A small image captioner, trained from scratch.
Training: soap at rate 0.003, 14400 steps.
Data: trained on photos with spoken descriptions (Open Images, Localized Narratives), 203450 training examples, 9.1 epochs.
Rows from block 2 of the image encoder, named by matrix and row number. Rows with one number belong to one neuron. Each number is 128 + 32 x the weight over its row's rms, rounded and kept within 0 to 255. All counts start at 0. After the name is the row's rms in percent of the matrix's.
# fc1: MLP up (encoder.blocks.2.mlp.fc1.weight, 768x192), inputs 64-127
# fc2: MLP down (encoder.blocks.2.mlp.fc2.weight, 192x768, transposed), outputs 64-127
fc1.656 119 [ 74 125 106 111 119 144 102 104  23 103 123 119  57 147 107 149 107  94 108 168 130 110 130 163 103 132 146  89  85 147  87 166 121 163 147 175  88 128 134 114 106 112 104 136 119 136 110 108 156 103 126 166 109 143 150 118 160 112  73 168  95 113  97 130]
fc2.656 121 [149  79 133 126 123 118 145 133 158 185  87 106 207 110 162 108 120 119  74 115  99 156  70 128 119 128 137 108 135 160 174 132 160 103 108 134 120 165 124 153  95 150 163 117 116 115 124 137 123 144 149  56 163 153 112  77 113 142 105 107 107 179 132 105]
fc1.657 112 [129 105 158 192 164 111 103 150 158 136 112  89 129  96 141 132 113 135  66 120 126 100  88 135 115 114 147  93 114 131 124 155 116 117 109  90 139 125 114  92  64 101 124 124 178 135 100 155 169 124 127 151 179 110 158 163 151 146 129 105  86  92 121 110]
fc2.657 122 [179 152 125 150 121  56 160  91 123 129 151 118 100 152 121 164 102 136  96 110 134 170 108 112 107 114 165  58 116 155 118 112 104 159  98 165 186 137 129 120  81 102 201 134 186 128 102 174 148 168 109  99 164 148 116 116 154 135 155 137 100 106 159  84]
fc1.658 103 [150 125 124 187 114 183 169 150 164 154  84  63 101  85 148 121 143 128 136 102  60 186 112 116 157 149 116 150 180 106 151 154 139 154 108  41 132 154  89  93 117 141 110 114 151 167 173 153 189 114 101 135 101 100 165  99 188 117 162 112  35 127 149  92]
fc2.658 108 [142 108 104 182 160 112 127 133 103 177 141 124 114 111 141 103 173 201  71  57 156 149 115 140  86  97 119 115 177 190 105 137 138  86 158 106 110 150 145 116  65  94  76 130 167 171  80 105 142 142 180  45 142 121 154 132 140  95 128  80 137 115 151 122]
fc1.659 094 [138 146 132 143 144 162 137  29 163 134 161 122 132 177 128  84 150  75  65 112 107 120 193 136 110 111 130  88 101 154 161 139 163 130  98 107 201 122  67  78 152 122 156 135 106  57 142  87 142 137 146 155 108  87 137 139 135 110 125 105 136 112 135 178]
fc2.659 093 [186 182 114 160 137 104 148 180 121  97 165 128 101 116 154 100  80 115 152 117 159 129 149 114 124 138 170 168 125 144  94 112  96 128 122 104 118 107 159 157 141 207  93 165 129 117 129 119 127 159  95 139 109 156 115 148  47 129 166 144 182 154  66  47]
fc1.660 100 [153 139 104 119 123  57  74 126 141 128 132 169 102 134 111 104 157 103  96 130 136 137 109 109 132 121 147 147  47  83 126 169 117 109 144 180  98 157 108  85 128  99 107 162 144  68 129  93 171 149 121 106 105 133 104 104 152  89 184  97 127 109 127 129]
fc2.660 099 [118 122 118 101 143 124 110 131 108 110 152 132 125 150 150 133  89 120 145 151 142 128 141 182  79 101 143 121 159 157 101 119 156 116 110 112  89  76 113 161 164 124 135 118 149 142 183 162 143  97 145 170 112 112 170 142 146 126 157 139  96 130  87  45]
fc1.662 111 [158 135  40 102 147 135 122 139  97 127 102 168 105 144 106 158 229 159 124 168 138 119 158 148 104 177 118  56 133 140 107 126 151 107 146 205 130 166 140  96 123 114 122 117 124 169  81 103 120  97  87 169 106 181 127 163 113 167 106 118  87 156 120 100]
fc2.662 105 [112 177 145 109 116 110 130 104 163 104 180 124 189  64 136 143  94 126 113  50  93 174 159  99 142  86 146 158 106 103 182 143 108 161 115 106 104 136 151 155 108  83 139  94 127  62  99 159 100 153 132 157 146  90 139  99 107 101 112 112 121 139 180 126]
fc1.663 103 [196 146 119 130 166 182 124 116 108  74  90 104  93 167 128 133 107  57  92 167 154 136 145 122 164 147  85 151 153 102 101 170  90 166 145 130 131 151 107  80 106 168 171 150 127  87 141 160  86 121 164 172 149 137 114 104 192  98 188 123 117 108 102 127]
fc2.663 109 [108  71 154 147 118  88  73 104 100  85 138 145  70 159 111 155 158 120 165 134 158  29  94  99 117 191 171 160  85 177  63 109  78 138 112  90 118 123 128  69 168 137 118 121 168 100 116 119 152 132 105 159 159  88 119 175 118  93 122 140 108 133  90 148]
fc1.664 106 [131 125 161  77 137 109  83 158 146  85 141 209 100 176 136 128 150 148 136  96 134 147 140 103 111 106  91 113 131 154 104  93 134 103 185 125 144 158  82 120 105 144 143 164 123 107 114 123 126 154 132 105 180 108 157 136 138 152 108 167 151 123 182  90]
fc2.664 104 [172 178 101  92 155 141 122 128  89 127 114 127 140 105 153 163 124 148  81 127 105  58 150 164 116 154 114 138 146  89 110 119 141  86  90 167 107 117 196 115 134  97 191 118 128 144  78 134  70 125 145 141 170 108 141 130 179 101 102 129 172  33 161 115]
fc1.665 108 [161 170 147  73 151 115 130 159  62 122  92 164 111 127  71 196 166 143  99 115  96 135 130 162 134 126 116  82 152 105 106 129 112 139 162 126 132 136 108 106  96 133 120 184 124 147 135 176  82 128 105 144  65 126 182  73 115  76  79 195 128 170 155 163]
fc2.665 112 [177 158 113 217 130 135 183 150 109 197 161 125 145  87 168 173 113 172 102 158 122 106 104 122 134 119 159 146  87 124 172 115  91 115 100  88 101 145  62  99  89 132 122 110 113 121 112 121 119 127 170  98  91 169  74 119 199 147 162 138 105 122  72 117]
fc1.666 114 [134 144  77 139 142 172 121  99 100 137 104 109 126  90 126 138 151 100 107 167 110 122 113 139  61 170 142 141 106  79 132  78 141 118 118 143 105 112 126 140 120 128  85 139 142 155 173 115 100 174  95  76 155 156 163 166  50 142  83 126 101 159 156 109]
fc2.666 120 [159 177 132 102 140 134  89  83 156  53 121 114 205 109 149 114 160 127 156  55 131 141 123 113  66 138 139 127 145 139 135 112 108 164  99 205 154 153 152 115 114 127  95  81 131 111 160 188 154 140 172 140 144  91 124 111  91 113  98 149 157 129 152 148]
fc1.667 087 [144 112 127  75 151 166 116  73 156 136 136 119 127 106 103 144 103 105 135  90 100  68 134  53 180 117 113 112 141 171 151 122 103 109 105 172 180 152 173 112 188 120 134  84 138 100 106 142 177 138 115 157 122 119 180 111 139  75 194 183 107 150  91 162]
fc2.667 106 [159 172 188 104 121  64 102 150 143 106 121 150 103 113 155 119 163 110 122 130  91 103 103 125 115 199 108 110  98 143  97 185 149 132 165 150 120  50 111 157 124 169 152 132  43  93 153 112 103 157  92 158 107 131 175 141 144 168 158 159 127 152 103  92]
fc1.668 099 [ 76 137  98 154 163 194 127 143 156  81 153 102 148 166 173 111 190 117 165 138 170 121 126 137  90 139 130 118 170 172 158 121 129  77 144  86  78 118 142 157 150 171 149 110 113 106 138 135 138 118 125 180 141 140 130 144 141  84 160 166 127 142 187 106]
fc2.668 087 [117 134 170 115 111 146 130 130  89 134 107 148  60 124 167 122  94 128  90 118 160 142 141 123 120 154 146 192  83  88  85 152 125  96  91 158 127 155 122 144 118 103 104 110 155 130 145 100  89 168 130 183 159  58 187 109 122 145 116 140 116  90 194 132]
fc1.669 094 [ 63 118 152 101 150 138 104 111  75 111 112 142 145 162 108 147 208 113 145 134 118 138 200 201 163 122 216 123 137 183 170  92 163 137 137 107 115 128 118  83 189 129 110 156 130  92 151 132 122  89 111 142 193 138 184 117 127 136 147 172 136  99  68 102]
fc2.669 088 [145  68  81 118  76 115 173 142 101 117 146 134 112 122 105 123 173 130 110  84  98 129 101  83 132 142  68 129  81 142  71 135 150 164 152 165 187 173 117 142 119 145 138  91 103 128 122 181 141 142 102 129  81 179 131 115 101 114 112  64  64  98 124 170]
fc1.670 088 [138  97 165 122 195  86 116 132 104  67 171 150 108 146  92 103  97  50  59 156 107 123 122 142 155 106 116 194  58 114 111  98  87 173 120 100 194 147  63 131 145 112 135 173  95 165 136 172 143 184 105 122 165 115 154 137 104 114 126  49  52 146 174 130]
fc2.670 092 [137 131 114 127 168 117  92 142 103 116  25 128 120 109 158 150 116 116 170  66 136 159 152 136 169 157  86 103 149 155 192 137  99 101 122 118 142 170 168 138  99 152 102  75 134 123 180 108 139 156 128  83 124 115 112 133 154 206 133 155 161 143 117 126]
fc1.671 100 [121 140 156 127  83 106  89 130 139 124 132  93 141  64 141 138 112 152 193 111 129 100 106  96  67 154  81 144 181 131 144 130 110  80  94  94 129 146 143 182 155 169  95 128 130 147 146 150 146 114 145 154 139  96 159 153 186  82 141 143 210  86 180 177]
fc2.671 096 [151 164 128 135 152 153  81 149 157  86 138 134 140 127  69 167 192 198 125 140 175 116 131 112 141  52 129 100 180 162 160 155  94 126 177  90  74 112  95  75 163 130 110 171 118 164 124 109  73 142  91 105 129 175  89 105 171 135 109 123 102 162 106 125]
fc1.672 093 [112 101  88 146 149 119 110 120  98 187  90 168 110 125 123 115 101 139 109 146 167 112 121 179 187 134 123 102 108 130 145 122 153 154 105 107 143 165 102 106 116 102  83  83 133 152 122 153 149  77  91  67 116 143 120 127  76  90 117 160 115  92 127 108]
fc2.672 095 [120 183 204 104 118 129 126 123 114 115 109 113 114 165  87 105  77 153 182  70 119 156 114 127  80 197 109  70 177 143 135 110 134 125 131 118  79 129  81 111 122  39 121 145 154 146 172 106 155 134 138 164  97 130 134  93 157 109 102 163 115 112 137 150]
fc1.673 105 [123 123 128 156 173  98  96 160  93 126 169 148 122 104  99  90 108 104 133  83 118  74 118 137  90 132 135 123 111 148 131 104 101 158 173 165 106 126 128 100 141 169 134  81 123 161 202 169 120 116 133 146 129 148  90 147 166 124 159 131  82 175  83 120]
fc2.673 101 [128 105 119 120  98 173 117  99 142 167  63 122 206 125 145 174 122 102 137 134 119 134 122 167 158 151 111  76 123 114 122 167 141  87  98 131 174 123 116 128 100 157 112 107 108 119  57 131  88 189 113 105 129 153 158 119 101 113 156  90 105 149 103 141]
fc1.674 095 [132 106 127 115 146 142 123 100 124 141 142 162 126 155  73 138 115 125 105  63  99 127  69 133 102 127 139 134 119 116 122 152  98 147  67  83 136 151 142 100 165 110 182 166 174 138 118  91 201 130 120 154 200 135  98  97 195 154 175 154 156  70 135 130]
fc2.674 092 [139 140  89 117  81  66 173 110  93 148 142 132 166  90  82 117 129 179 116 120 138 102 159  73 158 165 150 147 108 124 122 141 119 110 137 167 154 111  78 116 133 138  93 112  65 110 109 181  84 127  76 143 108 151 153  98  82 100 120  79 123  90 108 129]
fc1.675 091 [157  64 112 192 127  74 144 178 139  98 152  67 151 114 101 146 140 142 144 181 121 148 159 121 111 100 102  75 162 148 174  97 114  90 105  83 187 196 128 175 113 122 140 172  83 131 133 115 160 110 152 109 150  89 127 125 124 165 153 133 101 132  94 175]
fc2.675 087 [125  95 161 160 132 158 105 152 131 100 110 141 125 131 136 156  66 193 130  81 126 143  93 159 115 161 122 185 131  98 106 123 110 138 130 151 114 132 103 156 135 142 109 113  68 159 110  93 139 149 127 158 128 176 120  61  67 104 130 166 171  78 189 155]
fc1.676 109 [126 134  75 148 110 141 126 185 151 100 110  85 131 126 117 161 104 118 152 147 100 122 129 153 124  98 130 125 106  81  58 174 105 132 153 127 111 148 132 154 179 151 142 106 116 123 108 129 145  53 162 148  54 111  76 150 107  94 162 112 130  93 142 180]
fc2.676 097 [142 107  97 176 151 127 159  87  57  84  94 163 140 137  98 105 158 104 189 162 123 116 146 107  51 169 140 129 119 151 105 160  87  93 146 135 179 115  94 174 168 115  41 156 167 148 126 111 122 149 132 124 195  94 192 156  64 134 102 137  96  98  97  44]
fc1.677 099 [113  86 115 116 107 117 139 121 103 153 107  85 163 140 148  60 177 103 140 180 134 156 126 153 138  95 113 172  97 148 115 191 122  97 144 128 108 177 118 127 151 117 143 170  18 126 102  79 115 119  52 145  90 131 137 129 150  70 163 164 155 165 158 134]
fc2.677 097 [121 145  66 128  93 121  91 153  94 105 130 185 107 138 101  61 105 102 152  57 206  95 205 128 172 141 120 130 111  98 164 100 101 100  91 150  83 162 118 124 134 145 121 150 122 145 132 140  88 118 147 164 165 118 108  93 144 192 153 158 137 132 161 156]
fc1.678 086 [113 145 149  95 106  92 112 144 104 107 161  58 144 123 137 168 106 116 175 144  87 150  80 184  82 156  33 128 154  98 103 145 103  67 126 141 133 159 149 144 106 138 227 128 128 117 154  51 156  39 121  22  91 166 174 140 135  87  73 116 137 121 145 146]
fc2.678 086 [132 102 149  90 155 126 112 131  88 117 153  95  71  59 121 123 152 161 121 160 114  94  98  93 169  97 140 160 128  82 150 163  60  80 137 166  98 107  89  95 155 121 157 121 131 171 131 133 118  73 153  84 159 104  81 144 140  81 164  85 157 136  77  80]
fc1.679 097 [157 127 135 132  81  90 119 112  82 159 200 154 147  77 114  96 126 133  77  99 188  67 167  64 113 144 141 163 145 134  71 140 132 154 144  60 157 161 107  91 136 119 172 132 159 139 158 173 119 139 140 141  87 183 118 109 164  95  76 129 192 121  87 127]
fc2.679 096 [149  86 109  84 159 179 128  76 133 105  60 123  90 155 162 149 128  92 128 136 128 150 147 166 149 145 150 131 131 155 116 149 165  80 147 177  39 157 136 180 122 127 147 107 134 115 111 186 145 141  99 163 136 135 116 130  82 149 191 137 119 134 140  90]
fc1.680 104 [122 132 139 212 133 148  83 122  95 114 156 101 150 153 143 173 115 122 131 159 100 130 147 114 185 158 142 182 191 145 108 214 123 115  80 151 156 113  88 141 100  93 151 134 111 123  90 119 156 106 100  92 142  93 144  66 122 100 158 116 171  79 138 142]
fc2.680 110 [135 145 122 102 109 111 126 137 159 159  83  75 165 187 146  88  96 188 164 119 139 103 126 105 209  95 127 122 158 166  86 124 189 143 108 152 102 146 152  92  71 182 164 128 126 137  82 135 204 158 132 149  92 157 139 150 176 129 146 132 103 134 148 111]
fc1.681 105 [ 59 164 176 158 132 159  71  90  57 167  94 153 131 146 172 150 138 115 114 171 231 162 117 139 167 198 109  95 146 141 115 167  71 140 162  91  60 100 128 188  97 171 128 121 132  76 137 131 158  69 167 152 123 153 115 144 142 143 126 171 161 159 107 124]
fc2.681 099 [153 185 114 116 101 149 140 111 129 131 143 172 124 129 128 117 128 114  95 143 130 127 155  88 162 182 189 129 102  99 166 139 164 114 166 201 113 108 157 136 142  90 172 137 102 143 112 149  89 166 147 147 131 146 134 124 135 115 146 134 139 115 106  85]
fc1.682 108 [ 96 137 143 152  86 115 145 165 150 136 125 123 162 116 113  74 126  85 136 133 155 146  45  85 148 122 116 153 163 145 137 170 127 188 142  93 121  96 107 151  95 118 108 150 107 122 193 143 106  79 186  95 122 139 175 119  76 164  95 100  91 170 152 133]
fc2.682 100 [ 84 105 146  59 170 120 182 172 114 140 106 143 116 146 132  59  94 113 130 135  88 135 180 138 111 187  95 167  76  97 125 133  99 207 104 115 139 132 136 161 122 160 140 139 146 152 164 161  83  97 117 126  78 121  89  83 142  57  91 182 180 134 117 150]
fc1.683 107 [155 106 149 145 132 167 124 105 160  63 167  69 126 118 104 152 157 155 106 106 103 144 127 119 101 119 106 123 117 178 116 105 116 138 135  78 160 109  89 106  85 208  84  82 100 145 141  54  59 135 164 132 135 118 188 104 110 153 120 140 129 118 121 190]
fc2.683 108 [100 131 133 130 101  95 145 118 179  99 124 140 149 135 181 137 130  87 212 120  96  86 145 215 124 135 115 147 154 186  64 100 122 107  70 145 115 124 128 133 139  96 134 142 160 146  97 112  69 111 100 128  90 146 104  79 115 110 137 112 162 180 132 178]
fc1.684 094 [145 189 124 115 100 139 149 121 107 113  78  76  68 128  64 140 131 119 137 166 115 137 148 121 157 190 178 193 147 149 154 104 122 215  97 103 172 105 105 123 153 146  94 111 137 101 198 110 187 180 142 153 113 120 145 130  58 124 173 142 202 136 172 139]
fc2.684 103 [122 124  86 120  81 133  85 106 167 134  97 144 119 155 121  86  85 154 178 129  99 142 165 119 132 122 131 112 147  75 197  47  58 109 105 135  60 159 101  96 126 135 137 105 144  86  66  74 121 143 116 122 143 130  89 168 150 132 116 185 154 165 118 101]
fc1.685 100 [167 135 160 162 173 154 143 140 180 181 146  82 136  90  66 125 163 159 113 145 168 125  75 108 129 163 160  98 105 105 130 114 106 165 142  86 151 167 173 113  90  77 142 117 149 159 138 148 160 113  91 143 144 135 169 120 179 139 158 109 175  96 126 131]
fc2.685 112 [106 147 147 138  98 118 128 188 124 133 110 171 133 145 163  98 193 110 119  65 121 120 115  86 116 101  93 166 105 164 135 120 114 116 128  84  85 107 124 125 155 176 128 101 129 149 135 164 144 115 166  76 115 103 127 198 153 131 178 126 178 147 110 108]
fc1.686 106 [125  83 234  97 123 107 111 145 135 141 164 122  92 123 118  88 176  83  68 148 116 105 126 126 111  73 151 130 119 116 179 139  16  90  92 169 133  56 106 145 151 119 157 118 123  98 152 103  99 165 155 187 114 150  86 153 148  96 145 126  66 149  98 131]
fc2.686 096 [106 102 145 123 190 100 113 127 132 157 132 181 122 133 155 150  99 132 135 123 130 109 187 140 136 169 116 133  98 146  88 150 163 127 124 152  68 221 197 140 177  61 108 122 159 178 183 112 189 121 118  99  71  77 179 130 113 149 131 106 156  86 129 157]
fc1.687 083 [141 197 104 113 135  97 155  83 168  97 112 123 109 144 127 128 140 117 126 173  95 105 104 100  88 151 123  91 115 126 117 129 126 179  66  69 125 105 125  87  70 136 124 104 128 139 122 125  88  98 128 171  94 138 105  82  94 138 102 106 158 133 109 100]
fc2.687 087 [137 111 103 197 166  96 102  88 186 166  88  92 140 118 172  52  89 142 116 182 157 158 127  95 171  79 105 122 126 193 120 169 108 126 180 140 177 168 141 107 144 149 168 122 130 138  77 151 117 161 105 163 143 140 152 195 140 169 144  94 180 146 159 138]
fc1.688 104 [173  95 157 116 119 106  86  73 145 121 165  86  99 171 148 121 115 112 159 105 118 102 143 122 179  79 152 130 186 146 146 140 156 116 187 119 120 128  97 143 103 114  86 105 128 156  90 114 117  98 104 152 118 164 156  62 125 109 124 167 144  91 115 143]
fc2.688 107 [100 172 133 165 166 111 168  88 131 120 125 189 110  31  86 153  81 118 189 103  98 186 136 149 151 180 145  99 176 148  92 121 125 114 156 143 137 200 156 125 109 180  75 127 119 151  94 141 151 131 119 101 115 102  59  72 121  95 130 141  93  80 149 131]
fc1.689 105 [142  98 172 160 131  82 114 107  71  87  92 132  95 119 174 107 176 196 133 165  76 102 163  76 117 113 120 114 149 177 137 143 124 115  95 123 108 125  75 124 154 135 187 141  70 170  91 134  83  83 137  60 100 138 134 161 165 168  79  98 122 155 105 129]
fc2.689 110 [170 113 118 110 105 119 137 156 210 155 108 137 129 117 147 170 153  72  45 165 200 140 138 188  84 152 161 105 174 146 126 114 136 226 120 168 163  95 134 142 107 166 171 160 169 164 101 121  68  83 107 127 149 122 177 144 161 123  61  82 200  79 152 151]
fc1.690 077 [132 100 156 109 108 145 103 111 113 122 162 101 112  77  76 183 112 195 130 164 132 114 134  90 141 154 105  87 132 113 159  98 144 135 137 101 104 179 126 106  87 142  72 130 147 234 214 153  92 168  73  70 109 100 117 138 145 142 188 178 122 133 109  95]
fc2.690 081 [135  85 120 120 132  85 136 106 128 153 144  81 140 158 136 158 166 148 150  99  87 123 126 158  94 157 158 150 179 184  69 105 155 145 123 229 180 129 147 121 151 113  20 117 114 144  94  87 172  86 127 141 127 147 110  82 156 132  68 108 130  76 139 153]
fc1.691 111 [135  97 155 141 178 110  53 131  95 121  92 145 107 125 151 117 104  84 135 115 111 155  63 199  95 105 158 114 117 189 107 142 217 142 151 107 149 139 141 198 165 147  93  93 165 146 108 145 185 163 108  70 176  93  76 159 135 106 126 135 166 116 130 127]
fc2.691 098 [172 145 157 116 115 118 159 103 140 114 103 142 147  75 107 167 133  74 113 118 102 140 157 121 108 122 129 127  96 136 153 167 122 140 134 118 195  34 101 111 137 206 110  74 104 100 107 150 136 175 168 113 120 140  73 109 109 176  95  97  98 213 105 137]
fc1.693 093 [133 116 140 148 142 138 144 117 105 152  92 118 114  67 116 201 151 111 147  91 140  82 109 133 105 187 134 120 128 141 134 100 174 129 176 108 135 119 155  89 136 170 124  99 133 154  73 193 163 140 143  66  96 144 187 174 168 154 161 159 152 167 168 103]
fc2.693 094 [ 87 115 119 178 146 109 156  89 126 147 146  98 147 194 146 141 108 125 147 123  55 157 171 123 127 119 145 125 192 123  85 141 171  93 136 152 124 167 121 133 176  73 113 118 151  64 158 121 161 115 105 190 167 137 122 132 158 149 104 117 120 155 104 135]
fc1.694 101 [200  74 122  73  91 187 129 162 102 105 115 180 137 121  71  95 161 161 121 108 162 109 111 153  93  52 154 137 156 120 105 137 168 111  62 141 162 105 111 156 117 160 163 140 139 113 123 103 164  68 137 117 145 131 114 101 159 137 151 107 103 118  82 139]
fc2.694 098 [174 112 182 128 157 155 143 112 122 179 146 141 164  67 155 107 120 113 139 203 132 124 109  75 143 120 156 109 102 115 123 132 140 107 171 100 168 145 151 155 130  71 122 149 131  71 173 150 159 165 122 132 147 109 139 130  68 115 108 171  97 195 151 181]
fc1.695 093 [113 146  98 124 127  94  98 118 145 128 114 165 123  95 189 180 152 107  92  69 172 148 100  86 153 142  92 105 156 174 132 124 142 103 153  93 124 231  73  91 131  89  72 108 142 149 143 105 149 200 131 141 133 106  88  93 167  89 110 100 142  98 156  99]
fc2.695 083 [162 143 127 153 157  99 129  98 149  86 159 186 110 169  87 127 142 156  99 155  75 148 169  79 140 124 126 102 141  94 132  88 132 169 181 135  90 102 177 181 135 119 134 171 147  91 172 182 160  62 123  86 135 156 133 165 157 121 138 130 160 193 126 121]
fc1.696 106 [210 156 205 150  97 127 152 129 124 155  88  95 169 112 105 117 150 162 171 143 193 111 131 133 153 170  98  92 197 102 126 160 147 154 141 139  84 115 132 101 119  69 110 126  73  99 189 132 143  87 145 130 123 115 167 133  88  99 174 132 213 112 103 112]
fc2.696 096 [159  73 114 101 163  56 128  78 118 127  67 131 131 109 122 180  99  98 123  89 125 159 166 126 120 158 147 127 124 183 100 106  80 180 136 123 129 121 134 122 120 203  88 161 162 135  76 149  90 168  86  85 124 142 129 113  75  82 111 125  74 136 125 123]
fc1.697 111 [148 127  94 116 160 182 128 157 142 149 122 130 122 117 166 119 129 128 135  80 137 160 121  93 118 142 172 100 100 120  84 139 115 108 158 128 109 159 139 114  91 163  73 161  60 144 169  93 151 148 146  95  49 106  99 136 166 132 165 119 124 187 124 146]
fc2.697 099 [116 152 120 147 149  58 175 109  89 132 140 121 138 110 138 139 122 106  98 150 133  57 150 112 106 114  95 199 173  93 132 126 125 113 147 157 145 100  89  67 175 158  80 162 146 149 155 181 131 114  99 106  82 202 187 138 149 106 122 126 139  89 167 107]
fc1.698 088 [209 184  83 146 150 128 149 114 116 175 128 103 135 124 133  52  69 144 110 148 126  92 159  86 133 109 129 128 145 147 126  99 159 119 112  85 148 168 167 138 140 103 145 110 130 154 106 171 163  74 117 125 124 111 151 135  73 113 151 154 156 107 179 152]
fc2.698 087 [162 105 109 103 140 144 152 143 135 123 128 174 119 161  79 145 118 127 117  93 109 108  97  84 124 114 157  64 146 122 101 116 132 138 130  96  99 117 124 167 124 112 173 142  78 135  83  77 110 135 121  67 151 130 119 130  59 122  75 130 108 134 136 128]
fc1.699 096 [141 145 177 170  51 105  88 144 179 131 208 146 164 114 129 119 174 181 176 143 201  59 114 131 122 166 107 106 142 121 171 110 114 160 109 150 118 137 156 132 123 173 146 114 149 148 126 151 134 185  96 131 109 134 161  96 171 102  97 111 135 141 133 148]
fc2.699 099 [148 119 118 120 182 125 111  70 111 144 102 103 108 112  95 131 142  71  65 147 125 135  88 132 118  75 110 118 182 117  97  97 145 155  96 105  54 116 174  79 146 170 101 109 110 124 138 113  84 154 147 159 159  94  72 145 112 155 120 200 130 169 105 118]
fc1.700 104 [147  79 132  94 186 126 123 147 102 118 166 158 153 163 153 130 122  88 122 152  15 133 158 149 146 136 126  80  97  45 102 139  99 107 136 149 132 120 137 156  41 139 130 138 102 124 120 162 150 181 124 111 102 147 121 169 148 159 148 131 136 105 163  84]
fc2.700 104 [115 177 129 123 167  82 152  80 126 122  95 120 118 138  81 110 100 154 113 111 144 154 147 126 123 135 119 143  89 199 167  59 175 131  94 140 167  98 145 122 139 149 128 121  69 111  98 146 128 130 146 119 156 163 114 132 209 138 120 128 156  96  86 142]
fc1.701 118 [160 117  99 122 182  99 213 149  67 173 123 175 148 102 129 195 143 143 117  70 170 114 126 123 105 117 136 111 100  89 179 107 177 150 205 144 114 150  98 112 184 135 126 154 124 156 117 151 161 133  82 183 119 190 190 100 129  97 139 109 105 144  94  98]
fc2.701 113 [143 143 151 127 154 177 161 168 136 115 153  83  35 144 159 154 177 172 111  93 131  80 131 163 128 139 103 180 105 155 136 114 112  76 113 133  84 122 127 128 152 167 115 135 195  91 158 115  93 117 137  91 183 139 100  91 139 135 211 167 147 169 124 110]
fc1.702 090 [119 108 213 144 121  81 146 117 138 132 102 149 120 167 141 169 102 123 116 128  93  81 138 145 140 110 144 166 126 129 223  90 128 135 127 111  80 153 145  75 121 105 148 169 195 122 115  92  87 114 154 141 109 158 163 156 153  89  95  82 151 111 134 166]
fc2.702 086 [ 62 123 123  99 138 115 111 113 173  96 117 103 140 105  99 106 131 170 134 131 142 143 112 113 121  76 158 145 114 180  93 116  62 130 153 112 111  89  77  93 141 121 105 146 119 161 125 106  68 201 100 139 124  92 138 120  92 164 178 126 154 131 132  83]
fc1.703 095 [130 138  68 130  58 147  91 165 128  59 112 115 107 156 140 133 144 138 154 179 113 138 107 109 146 152 166 112 111 197 127 147 106 166 115 111 160  76 161  69 102 132  95 113  78 121 106  86 126 113 180 104 133 113  79 203 113 161 104 103 141  99 115 160]
fc2.703 102 [134 170 114 169 149 107 112  93 168 150 174 161 106  90  44 100 138 148 112 108 159 173 101 118  89 108 164  63 151 152 135 117 125 133 101 122  92  75 116 113  94 129 151 141 125 188 165 176 136 166  62 122 126 123  98 127 124 150 132 101 117 100 147  83]
fc1.704 088 [105 150  97 121 172 132 155 108  93 157 135 111 115 215 160 163 111 160  86 120  87 122 142 135 133 105 116 130 168 123 190 173 113 135 131  82 133 108 112 107 142 126  97 118 165 118 103 145 162  90 101 134 122 145 120 164  95 120 129  97 110 129  93 132]
fc2.704 095 [143 168 126 137  69 149  76 192 131 171 163 139  96 147  72 130  90 169 138 159 120 158 119  76 101 113 130 131 103 122 175   8 107  88 151 193 145 130 200 134 149 143 112 134  60 149 109 103 112 122 141  98 126 171 117 123 136 141 158 104 134 159 136 114]
fc1.705 091 [109 103 127 106  85 168  95  92 137 157 139 117 154 135 175 149 155 140 140 198  97 138 101  81 197  80 167 142 132 108 131 133 124 130  80 123 172 110  85 118 149 118 145 109  43 199  58  84 130  62 141 201  77 166 163 146 149 120 190  84 132 139 121 120]
fc2.705 102 [137 181 155 139 123 146  63 125 101 151 154 108 128 104 139  79  97 121 132 110 129 166 121  63 105 149 154 116 127 191 132  84 123  70 109 132 126 158 120 124 157  84 174  54 137  51 139 102 186 152 124 171 132 144 151  89 156 188 144 118 170 151 148 131]
fc1.706 097 [ 78 137 121 158 177  98  71  66 115 224  80  96 131  97 135 195 127 140 144  98  84 109 137 157 163 119 144 117  93 133 114 158 123 155 110 159 183  34 167 118 111 165 117  93 141 120 146 140 186 112 124 140  76 109 125 145 124 136 122  96  83 148  87  83]
fc2.706 086 [ 82 129 121 118 135 138 117 180 155 109  90  82 148 188 151 115 100 163 165 149 124  85  94 143 121 150 101  82 162 146 134 152 172  79 184 142 131 163 162 128 192 125 124  95  85  84 146 135 152  81 153  80 159 128 133 140 137 121 205 101 138 145 180 153]
fc1.707 105 [147 121 134 169 138 123  92 203 124  83  89 126 121  84 122 130 109 109 164  81 129 154 181 113  95 172 117 107 193 130 129 116 116 101  93 147 148 145 136 195 195 121 169 154 183 115 102 128 143 173 137 115 134 147  89 159 160 153 115 200 186 153 108 134]
fc2.707 095 [120 143 116 119  76 132  83 149 126 129 128  97 175 168 158 172 119  94 164  54 106  79  75 140 190 134 112 145 166 110 100 162 140 108 114 132 172  91 136 175 175 164 148 137  80  88  58 168 116 113  57 111 130  75 113 126 144 108  49 173 119 124 107 171]
fc1.708 081 [119 115 123 171 140 133 133 116 143 122 136 122 108 180 144 117 109 138 157  73 117 116 138  94 116 162 182 132  95 114 115 121 173 194 149 102 125 110  68 118  69 154  95 146 122  93 128  81  52 123 118  85 126  96 123  73  93 207 158  66 154 130 142 148]
fc2.708 096 [108 152 167 125  70  94 156 178 188  88 171 115 109 101 144 149 121  65 131  79 170 147 154 130 126  74  97 121 134 142 164 133 190 106  88 136 122 155  64 151 110  96 184  65 112 116 140  92 128 135 119 105 104  71 157 148 156 120 109 119 104  99 160 130]
fc1.709 099 [167 113 121 105 180 103 128 134 136 111 167 131 112  93 166 174 167 120 190  92 140 178 100 106 114 159 120  97 114  69 128 117 153 102  85 131 133 112 149 131  42 125 150 111 144 145 122 119 110  85 150  87 195 115 107 102 144 122 200  93 112 100  91 130]
fc2.709 094 [110 172 139 141 146 117  99 164 100  74 138 167  75 158 117 107 187 102 172 147 136 103  86  85 140 106  83  66 176 101 177 171 119 112 103  90  96 159 139  83 133 220  82  69  98  98 138 146 111 101 130 115 121  74 142 149 183 146 109 135 146 117 124 127]